From a checkpoint of a small autoregressive pixel model: layers 6, batches of 64.
Rows from block 2 of a small autoregressive pixel model, named by matrix and row number. Rows with one number belong to one neuron. Each number is 500 + 25 x the weight over its row's rms, rounded and kept within 0 to 999. All counts start at 0. Numbers have three digits each.
After each neuron's rows are labels from the 100 images, of 14976, where the neuron reaches its highest value: "strongest on" is what is common among them. Only what is clearly more common there than usual is listed. The data: microscope photos of single blood and bone marrow cells.
# fc1: MLP up (model.blocks.2.mlp.fc1.weight, 960x320), inputs 160-239
# fc2: MLP down (model.blocks.2.mlp.fc2.weight, 320x960, transposed), outputs 160-239

fc1.65:511488453498512524502539481547508496468507502523516452477547518529466486475503493505570524490471486530523522428488486472463502560505507523518517489497466533511569452494488518504496486499515513518498485512553444488511488529472472537458485477
fc2.65:486508527513515517505538487533497496514504518501537543465467500529500545495502513458475517457526507486467493542528472464551504482516505523477526489506530496486504497486510470534469498498522500468474460513469485493529477522496525472526531444
strongest on: cell type: eosinophil

fc1.617:534497528529516457492511490510507478508538502511523532488499454509518491521512507504504526471508517508485486461511500505548536523452477514509471467514470500532495501511492517520483498436476514488549456476529507480470487489478501461491553497
fc2.617:509505505490479481534460468466459518453464554474530542458486497494472491498481486515517507566565504491478500515505478560533510543524507523488515484463516498516465543518486488529490507506494484497510520526508550503494517541475433517508530470
strongest on: cell type: artefact

fc1.47:501485537501516483507489455505477535512500444500481509490506492491512479501489489486531479492432496517492524456499471538508485560477518526508501511488482469487512470466492497464500459509482479539507479528496473464499479527528467456518511525
fc2.47:568512488516490482510517497495480544493480507468469521556517483484495516460512476465500475494476542514485486532440458511478473492547540483508498485491497491522523541527516529513488529529508509522468483521491474548518475438488534533476504518
strongest on: cell type: lymphocyte

fc1.11:482507537481521485499524474477497509487506509518508540520526515465498508478504530516544530516526532488464501448526536488499529476484468485517495499500449501495505478521531501525486499537484520495497499496529495508548468501473499485481535460
fc2.11:525486472487497519493501468561498491459498519453536496480488492538506482514516529502480467470447517531492487459558513521489512500498496517502569503499495480460505501503525487500513481489481488502484507485514535472468519541508469499506504515
strongest on: cell type: promyelocyte

fc1.39:525552466499515509539498504514481518531529503483518491490521492546495484501505558508441492528485518472515500482524510518521502539522477473479508507511481511466504432497484522496459491524520498514520497512516473485486494536533480513513497476
fc2.39:516515533498487483510531492535489451493494515519565485490502510538526475482488499507500503492496490513473538498535545464472474503502538517493505505476501501482504463565499454482473522531504492506494504525523509518476495550499497489504507500
strongest on: cell type: eosinophil

fc1.353:496491509531512454523491485500534488431487507493507491477481503498474461505485521507526520511490518549498511492522507490526517528480466513539492523488476500513485516462481528441489482509491517497507512482500521504480498466500457564495526496
fc2.353:497461458488468481477530485551492494495466477505525468501502477497523472496497510519441502466500527503508498513546489504517513507455520505492505505436524482501498505447507526480473509419496467507485471539516515459521535542506518513481509485
strongest on: cell type: proerythroblast

fc1.324:495504502506497459507467495453544484501485509501518535517458546497546479487540489478525507498468502500482520526500465431531492537496467506522493472484478491553520514477507482510485484498501589457505534466480473503522482494494481550478519509
fc2.324:472517516502489501506495516470463507476493513470527482494483479479548552485531528498545519520517483464508489501525461504517450494491504505510506552561545477485470531454509478517475509473505469443462524513456529507455516463454510481503498486
strongest on: cell type: blast

fc1.754:502482487469519499535508504462528475512457482507507525440508517551514470480522491572506503483502521513508524553496483458484456505537526520510494507482491500518496512497494479473464467468504504504497493503502476509517487505501459552518495506
fc2.754:488514489513515480504540489489522490518533491471537505536472470492492527502489511450510514484529503472508472499483495500532488497499516488514539475529525487509537470479515511504479513529525489497466482481499477447541537478448545506500506443
strongest on: cell type: lymphocyte

fc1.529:529485455543503517504503540496499527453498513477494500492498483502496468492520480472472503502480516544511511530483520539459538536527484448506497476526503495508485507512510497485481511512472512502501497483457498474505502457525431554476498489
fc2.529:506525506546486473512505475500435502502444513516502476502492501479487511492518498485591534474469552529486484518498549513509475447518511488522458504507512499479517514494528541507508462511486465551542480494517533479521514507456494501463471518
strongest on: cell type: proerythroblast

fc1.458:486527502518490531495445483520518480500461524455461489513531515507500513504528549500506503504561518484498459520520463447509488507470520462551488507498483538525512507444476496480536493513484436482495435525502495463504523466460515510509492502
fc2.458:494486514496489492509453511545478497495536487559501470498466499492522471488511479517463548491508457509527482511484454562460498487504524477457544489507510501519526553492505484483523478484509516465536490527502474495483538510553493499530465510
strongest on: cell type: blast

fc1.297:522515454468510442500508502538464479513450503525520494499489522488524449526480474516475507508526506522481479544519470495466528542492487486498504476523508520530495496482546482469488473532470508502516569501497483444486520512474489506496518510
fc2.297:467527505502462533518502548483519530533464505492508475506483459480521537528516531532535509495499495484492491518493449534474468498432482479514491487549517510505525553509505495506521517477509470434456498504468489513456509465538509550541503462
strongest on: cell type: blast

fc1.659:486538498504513474471501502483506480447511543544499479448518468506532482501473504473513518533538510497470507463547508480489506504529483494466532485488469505493517441496498524519482556482493502516557496527547458459499508492466497549478533474
fc2.659:466502496507503534513512550465473489507519513453513460474505476489519505501482515464509508512501521493449464541490466523507512462535481500493538512543546496476481524506508509457495551508508495462494529522505536479507479462494516500524543501
strongest on: cell type: band neutrophil

fc1.482:512549503517494465528514503504514502506552470492484501495508507533513456526499560508508484464470476467512504506500510503461559493500485507471490499485461505489520419497507456494476477468510489524496489510510492515488525511517445518482513476
fc2.482:497486494536472509491551469550510468522467554464503473492483522521522527478452514517450462473499494492493475507534498492486517497491484520446517502488555501497528487480516471536466516539495477489444477567465516462556506505541514533487505499
strongest on: cell type: eosinophil

fc1.347:518518498484542506511528499499547499500472523526468537438487475546471503504520485504571510503490509526473521491512490508510472504492494478501505514488475507556493512439491475515441464523519540514522519537478488468475510508477428528539467466
fc2.347:513465494490512492464496500513475489525497502464520498499527518470499497511519510501482479498546531488532471483535508532469567467525485508546485491505560489521444525449503451480485452494476477547491495482496520528521496431484493550486483539
strongest on: cell type: lymphocyte

fc1.87:517502516499526467491520531493508515487472506489503496442488522505530495519486457531455473480540511493500526482477467519525465521526477493479489502504509499490517556475510502471471499508490529512521485489493531511440473523496499492477518465
fc2.87:468490506451533491507474485471474519492439482514480511469470480515501459486483437531465491498489492505533501517470507487498480477528513497502467495520504503545486507465503508500467501508526508481521427559508484477523488497517505507441478534
strongest on: cell type: blast

fc1.346:487532464511466473490516511501487499527500471541486506486503475478497473534544542504509481449476491521485499556491518483528525516488488488465445481497507512519467534484489532509510540505477491485506522489503506529495492460497490485473514485
fc2.346:500456522495466514527492458504532522486466503539470486486482520481515521491463490520471494494507539491485542500495556481476541517512503492451516501481472502461453492509541485511527480506477462519457538467498493524460519547530563489534465483
strongest on: cell type: segmented neutrophil

fc1.646:485481510516540494533517514504470503464449490520515492507528439498496518500543505499555465476494521501512507496533496449505519517472503525488529481481496507477542462473525472533484493529502516483518498502527511476498537544510517480501515521
fc2.646:484470516502503479467499478498519501523478495467547525486500525523471522512495466481462500489563485496499469521479474499519511506497485509529474493498534478471471510483507536529540513491500505514524519469539501499496491503482506499487505496
strongest on: cell type: lymphocyte

fc1.575:502519475466512525521443510478537506509504481548517492479506499484527487485555496480512484492556495512526495504495457502528557506447505513480482508502498516516509485478539531527524531445486552461486501492484471465499525499505515500492489498
fc2.575:488473522551501517479519489486502476496516519534477524498479559441506494485497471525546513520470492476499522480515576498535494490495527468474470513482515479515450479471534499517461512517471476518457543464494506514515494530522522491505484489
strongest on: smear: peripheral blood

fc1.461:493451474514529486490514501486500486523482532476523516483543498502495478503488479561522534447490498502494497470510447525498496497435510523530529533478471482476557460473489519495497460485507474495510510516479487504519535476500572478500525494
fc2.461:543537483478468527521493523554509507495465474485497500484478520520507528511520532451510490533500504497503422503522497455503470524517483484503531514521517520508505477557520486518453498539502541461499508525440521518468461456569463483533493482
strongest on: cell type: artefact

fc1.717:519516517500520457481499464506545475500531442505510509511494522501455517499499473530520534502454545461514470518508478503513471499456493519521516495498487495508513523466481537491449491471507520533540516532485535489471503495535496485492519528
fc2.717:481466509533470494515493536476540475507462565460480477491509500524512476496495503451444451506493470499519487496532428496490521530457463493488526482478481500498478420495498525518527565482507509486551528494513483528491452479477497471494515504
strongest on: cell type: erythroblast

fc1.739:455458451476451488510484456540512526486508448503472498486497464481512489507465505503511506474478525510507484509539509504529502466509521467515503493556520487496473525503569545529488531457499465505489534513526496491518487490521475532509540529
fc2.739:476508531454531509480490506511479508539544494489518538487464468459515523524515523483543522479507484495537535504489480488515436524483486458480512517496468477517508509511508470512504502496495507479455481476467486476521530484461476509529534497
strongest on: cell type: blast

fc1.91:505506513538505506493496471459499493507437477484481499507503548469498523532537493474520507463502484476510484495424533498524478509476497517546501487497477493496515506487476562504489459467528501525493514456513539547504468484516534513482526493
fc2.91:488500495495527496501496523501486467552443511467481448520496512483488478491536499510532481518528492488503501507504463464504496505488494518470482474562474493535515506531497535518471484496512513472487501501511525520524475461495480505521501506
strongest on: cell type: artefact

fc1.269:510488481437526464499472502531483509516480493522538535483482516493518485529551469536476481511472526517461504520513496514516512543519510497499552448523496540488490510482519494505477468499474568477534572482501498499498473480530454508535513516
fc2.269:509517486530474506486477462531434513481532487475433514510496511520518520530466513485500539513505527523495481480482522535493493531465459495513555498488498462510466521459504526486534475506503522503475496513510529435509495517518507519506527493
strongest on: cell type: lymphocyte

fc1.566:514501538506497456471485489494487533544484437505506497502529490492502428526489520515497515529523497465472455461458535491514455496470486562524495504566492473511490482479516507526519467484490533530510555460518472518513495504478490472505535465
fc2.566:497498456494502515487462518464526484540441479483507473468511532490505482426489441525561512492493472493525494538449522493516496507524527513500503490510491507521510544470512583506487505500528496512530513498524523496512480463555501506460465484
strongest on: cell type: artefact

fc1.232:480539525459500449514449498511488512492506463496501509496513519473526538496507523490496517471482515502528509480528496475520498483499476504558542495468515466512485524467491525444479506493463508527482518506535503439514484529461528536497532491
fc2.232:499433526484470473490461456511479478503502507488514496491494503521467505509477489542492518522458549504520510488534563544513509477488549503539518495508483450468454598494498531468484431478469463538476484498484532485493498519496466524521476498
strongest on: cell type: erythroblast

fc1.708:483542534480509488511492459476507481496497475555467472503488512434500513506533520532502493465536532502501554479478532453509486536521431501504468468527494511475505474512506468471496524479504512468505517490517503466508532525487478513488480441
fc2.708:494494457480504499491520495502505502496488528545527439536480500479531493485484496482552445533499524515468506511528509530451466520483513489501538494510484471501486526533535502495495522469485510529501522520498484513432495483504493542524502541
strongest on: cell type: segmented neutrophil

fc1.244:525547481509508489541535504531496506457517527494513497500526525515534490499553551513465522475496479482467479486496499503455523556501487529480490479480489523497535419472486483455448533472493514534539519516488498512512464515468474508516522478
fc2.244:468502514515475511518522489486430486497454558508492464500505487522518539505482501479544507447506494482447512510507488494531499454528490522510497504478517547464536464499510476508447522536487454476436474522480543498518483512486460513546508491
strongest on: cell type: eosinophil

fc1.333:486483462496510447531537497486467510477529493510471444495527541484497481512490490530518478528502506468539509489556504469520515541482517516488519519542492468474523513441497509481517516468481498474556454510522503476491491519486511558484491516
fc2.333:541494500450490463469509525495501487490467495512475495497528507556519443506455482460493489489498470474476512499480506445482541495454524499475492485519484513509492514526487488539528571457506502516528479495504483477513489528501536465500499538
strongest on: cell type: artefact

fc1.153:516529469541499505569556522516491506506489511504483508502506511493476522496514557547539465504456494475506526511486531506515502578493523492497523515489489506556559514480504504456465488515489473467496477523503505503502520549495488466517493495
fc2.153:484503501467501524487508502502473498511500511466525508479501466498515493493475462546481452451456476505481465474574473519484506461536521518497518489503487528471536501517525513508485471457490488478443496535494528482524524495507478519492481508
strongest on: cell type: erythroblast

fc1.267:480531492514498526516497494523519488512455495511484497491480480473489477504482547523513529504476481472481453492512502480482546509473443512463491502560455513535555496499504490473466472516484472506531480496484478475526531521486544503503522487
fc2.267:465514531518537521504475499508482445514539531526519467488487504536565519521503482481475512488512502524502463510495462505486510550480487520500536485506533485497525439514489521538486505519510477485524508522490532460513517463556465469473474497
strongest on: cell type: eosinophil; smear: peripheral blood; cell type: platelet

fc1.70:492520538504540524528531503512507518493505513511492519495525447510490543541504449524479484501499515480501532474561496511498498539501489513450500501479454496493486488487488512498519540504443502514571460505476535468525513530490494495480515478
fc2.70:532513489505502486468482535482483504531494476518489518517486490522502522540491487511578495479561491507445468533474551509483469491553487477529499502510505506512487516487506502496488569467515542505483501493563496499495458496509501473490534515
strongest on: cell type: segmented neutrophil

fc1.261:515575483504526507500471522475489525468466514511489460468482461492493425476539531483544507509502540508504495524511454488503473514513506488489520495492504529521539485495509503563486545533490521489531452506550456504535521497501515515488495467
fc2.261:499464504550501487499462470489524502487485518520518555514492522479483512503484475555490500520468529509505486536453547510472512497458523546540520449532482484526470522453515520511543495464475485465510497465521559528500475535528543460493466544
strongest on: cell type: segmented neutrophil

fc1.699:484553487498494480563463528523482546432483486512532494465472516531522518480521499502445474519535519507475516503491477511469497495510497485476512497496490533462475510517494528474475477454473495482542479523488481494476495532514478508496513507
fc2.699:492483511487484510528496472507531501423491535522484448459485497546483503511498462454508479530492505484495567514521504504563554490487482485451493490493505511490478488477484513513486476513508460441487447497493539470469489530508520461528485459
strongest on: cell type: blast

fc1.540:515476550522518443513499508489505546495529501544499500439471485465547489530500517506531505482435481513508532502461519492555500529543529500480500501565502515491502476460498503521463491495518511487492517489526537499487531525560513526491478495
fc2.540:494480501515550509498521514468527534562552471491482551480470468505523505481550531528492461546545508491506473489494475511448498539527497463461547500505479501527458465498516469489493493486493503522491483525523456513510466493487466527533490511
strongest on: cell type: erythroblast

fc1.379:524528495458511450533507501528523516478507477515492524476511498513505504498517514521495463484530485499534496447477505510557496508486520514485517495492476514510529539497472526462500487497513528532515487553498453438464484505449494507480512465
fc2.379:480475528475498479523448503498468547492507489505506447463511489493495502542506506507480464482536474512527502507534500515526483462502512510520518489468483509492493488473477502484495481480498494506493493490475491514523474486443485464542513446
strongest on: cell type: lymphocyte

fc1.12:513542510463548482532508486518505514447468476486482455497500531464495539519551518538507508465526513495523509552526465514522535515501486507473525533506527505524496502465511505515503509471508459485494495516499500464483536486523500499506523503
fc2.12:509544487472458518496520506521483472486506476490477485511500477513491508501509484524428512459501468495492487560519489527532500480523471487491528515498518502485509485470505507507486490461523469538492437543514546486541499463543512498464521516
strongest on: smear: peripheral blood; cell type: myeloblast

fc1.539:539486493484509446513501485510496496482490533517539512442489475509522543528468469517506505520501525524493518467513465509519490527508504485549546480508484524525504542471514483496443463491496510511506517510502453481485523539499468553506484497
fc2.539:500491543479497470514476528482497539524493456514497493475491475462518497520539488552477456505554491499505473507486481462538423487479499504463492487526474491527518538453502504518475520470498503494523468494479498488542504439485477510529521509
strongest on: cell type: lymphocyte

fc1.252:507510505516496514534506483532529526510456496548483507490481442502504501504441538499561528459509501514467530484475525496516467534436501491534504512498487502514511486482541551474512520521496523512497469484526526504489510580490517528495537456
fc2.252:509477518489518490541496513469513550516485518504475460496486478525502515484501542471503479499520526498474513521511465530509484524475494443446510512526497490510493460495490473481488494492495491474497453468511503469560501510492496500468515498
strongest on: cell type: artefact

fc1.142:511495467492504523491539511484540502543471527503499452475486489478490529524512525477515529502520486495518532550491507446522489492525513487474465520473491522520529497503478542511468487491497554532519498487545481493517510497468543534514470479
fc2.142:496502496501507520483478467501499473518587526537479515512497510513488462460534528514488492476536509512487493500477514466499579532504498476498514497466476488531521418506503453523503497460502501561529483495498495523522491503454429435480464518
strongest on: cell type: lymphocyte

fc1.549:483474523513485451493502467490538510464490507539468510528519467521522509477502587507523509499508512505470481504531502486528491501461490490518515508511477528470510519473494498495465499479480499490549545485495444533491532479503450523526550474
fc2.549:519508500479462471483455495537503498504487567528541514498496501484473489498526515554463485467455516509489512502485518516519550504479463497531512489521517505500449503479476461436493503460490507511524477515502509514485486518478469466480526514
strongest on: cell type: promyelocyte

fc1.403:464517501495484499500517498497495539511479462507493484463517488504474515514515531503495524491484560485487464482490510486538497510481488489492515523559479495562492490473489555496504491488475471530473551522463505486531490539539518503477490487
fc2.403:501495442464485509512495507521453477490528527504504476528516475502519495502467466476419473446470470523504519517532429544449511505523502515485500510464535505492522518477473503496509526505487477457486470518491518508473508525510486508537492508
strongest on: cell type: artefact

fc1.359:510515505497489500503487460498501466437532453475516459475492506478460500496483507500501511533524538495474520505518497503509488512533501481533477496510475484481521476470522515540496513528503476492516474485525464482467504516515484460503539473
fc2.359:467450480505484500524488487435485497506435536474499505487492517513518495447511548498492457469488486514470492504510471507508485486513501509514526489495520493554519518511508531523508473465500480447475511513528497486504509451529498465477502499
strongest on: cell type: plasma cell

fc1.419:475501496533512506494523491505511497520489507506473523490467489497490473469499550507494490487530502536526527511487444485534494441513516490513510520510503527528547499517507502438450419476524495512505505530511488489539527517518482501549496492
fc2.419:510540507494489485511473527492483530532525536489519533489498528544470526487504504483509530509526521496507468545515553539447448512514501467511447499458537519475483486527500536501511551513515483505518530462468487488510496478536467477568507524
strongest on: smear: peripheral blood

fc1.599:550501495453509498516483525537534514510506477509445453488468488468504512495460549499507485514524526510485511506534508535454492508472543483460507554511486488508483489482500439506507541472454491516477475467497492483522499547497476498515489427
fc2.599:521497515501493517552462514498483521546536469513466493512517508520489516511481484494532510493514490503526473510484502549498431481508480492556446513503504521560494479503475491498487522484507489501501485476485473528531443534499498479513490505
strongest on: cell type: artefact

fc1.37:538476473450505509533526496508508487465519483500475508466511500488504507493511501497546499505483472505482568469533449528428500526550510479478521493503493514472493489486489483459496493530478490523512484488490461472458510535553462529457489482
fc2.37:506519493480494516490462502459516471507516466518498509480519506523515487506534507468507501504533501503550463470526518526537520472483497480493462508533557496570514500457494495519503473497490495496518487529447503479563512489501514523442430521
strongest on: cell type: lymphocyte

fc1.132:511486499497493468478487496484481505502487476517489487455496476484561516513527479504476488547553544486515524528493511495495472522504507464481484522521522460505469543492529538466495502485515484507575528510485516454464504493525529522455490495
fc2.132:493464532508557553490524507495506521488483542477451484498510505524483486511461465525455503478474480493459525518505534531488503432510490533509472480504517511495529498452494532510486495499504499564523537479529529472484485507528489539505523493
strongest on: cell type: lymphocyte

fc1.685:488551493453552521482500493515496487526464496532537472480488531453549518505506495485504553461487467500485527508424476497503448477468491479520516504501509536521490514483494553481496523511499532480523520509482472503553490519499566523498502515
fc2.685:496529505530494529463484473520493461524518530539515485462523514515460525486519489566442469470538483507572530491493542469480527470527510463456495519495504524526496508518526490482500523480481473544527505526481540503483493488496482459493495495
strongest on: cell type: artefact

fc1.749:480516481508479482493456474496525524550539484484523541511525493496523499506490536522506490457502477506486503485513533544506447506495498483543498523501528496498484515498505511494511457501461472497525515465535508503509489472483504522470520510
fc2.749:475506514519475470500491495511539501474492496478548485470487516467507500444535475553556533452484480492519513525455518448543482547484519497471484498504481506505447436490503499527468511544476503501520508503506524513548504457502510486463502535
strongest on: cell type: artefact

fc1.586:509499526496503479496473493473503489506488521502477506436503515522551456488510517571486499502495516532462489510478460540517516485504498523482539516504468495545521496468508541499478465464488506487475559498518471475480496493446553527467533498
fc2.586:489524455479460536514519514516506525488478489509540465520495512483479485436474492482465514484513495503480434526494503510445483515490510561506492485513515498489524454490534499507513516506503507479489519479550484496466440521530525509521521459
strongest on: smear: peripheral blood

fc1.588:501490471537518510511537510501508495501515506497501480493522512469548541510476537523526494451551490506517498514495506487506521501522542476516517538480471520479525486507504518498483494502494529499515501471511483496514517498488541504501497457
fc2.588:486499464562500499453497464544514440521547509477513558509524502510443517470526492527476476494526500515508455485528526481481564520505502498463519503503483494521484484507507497523500499488503506578538492519511539464517502458458486483477495514
strongest on: cell type: lymphocyte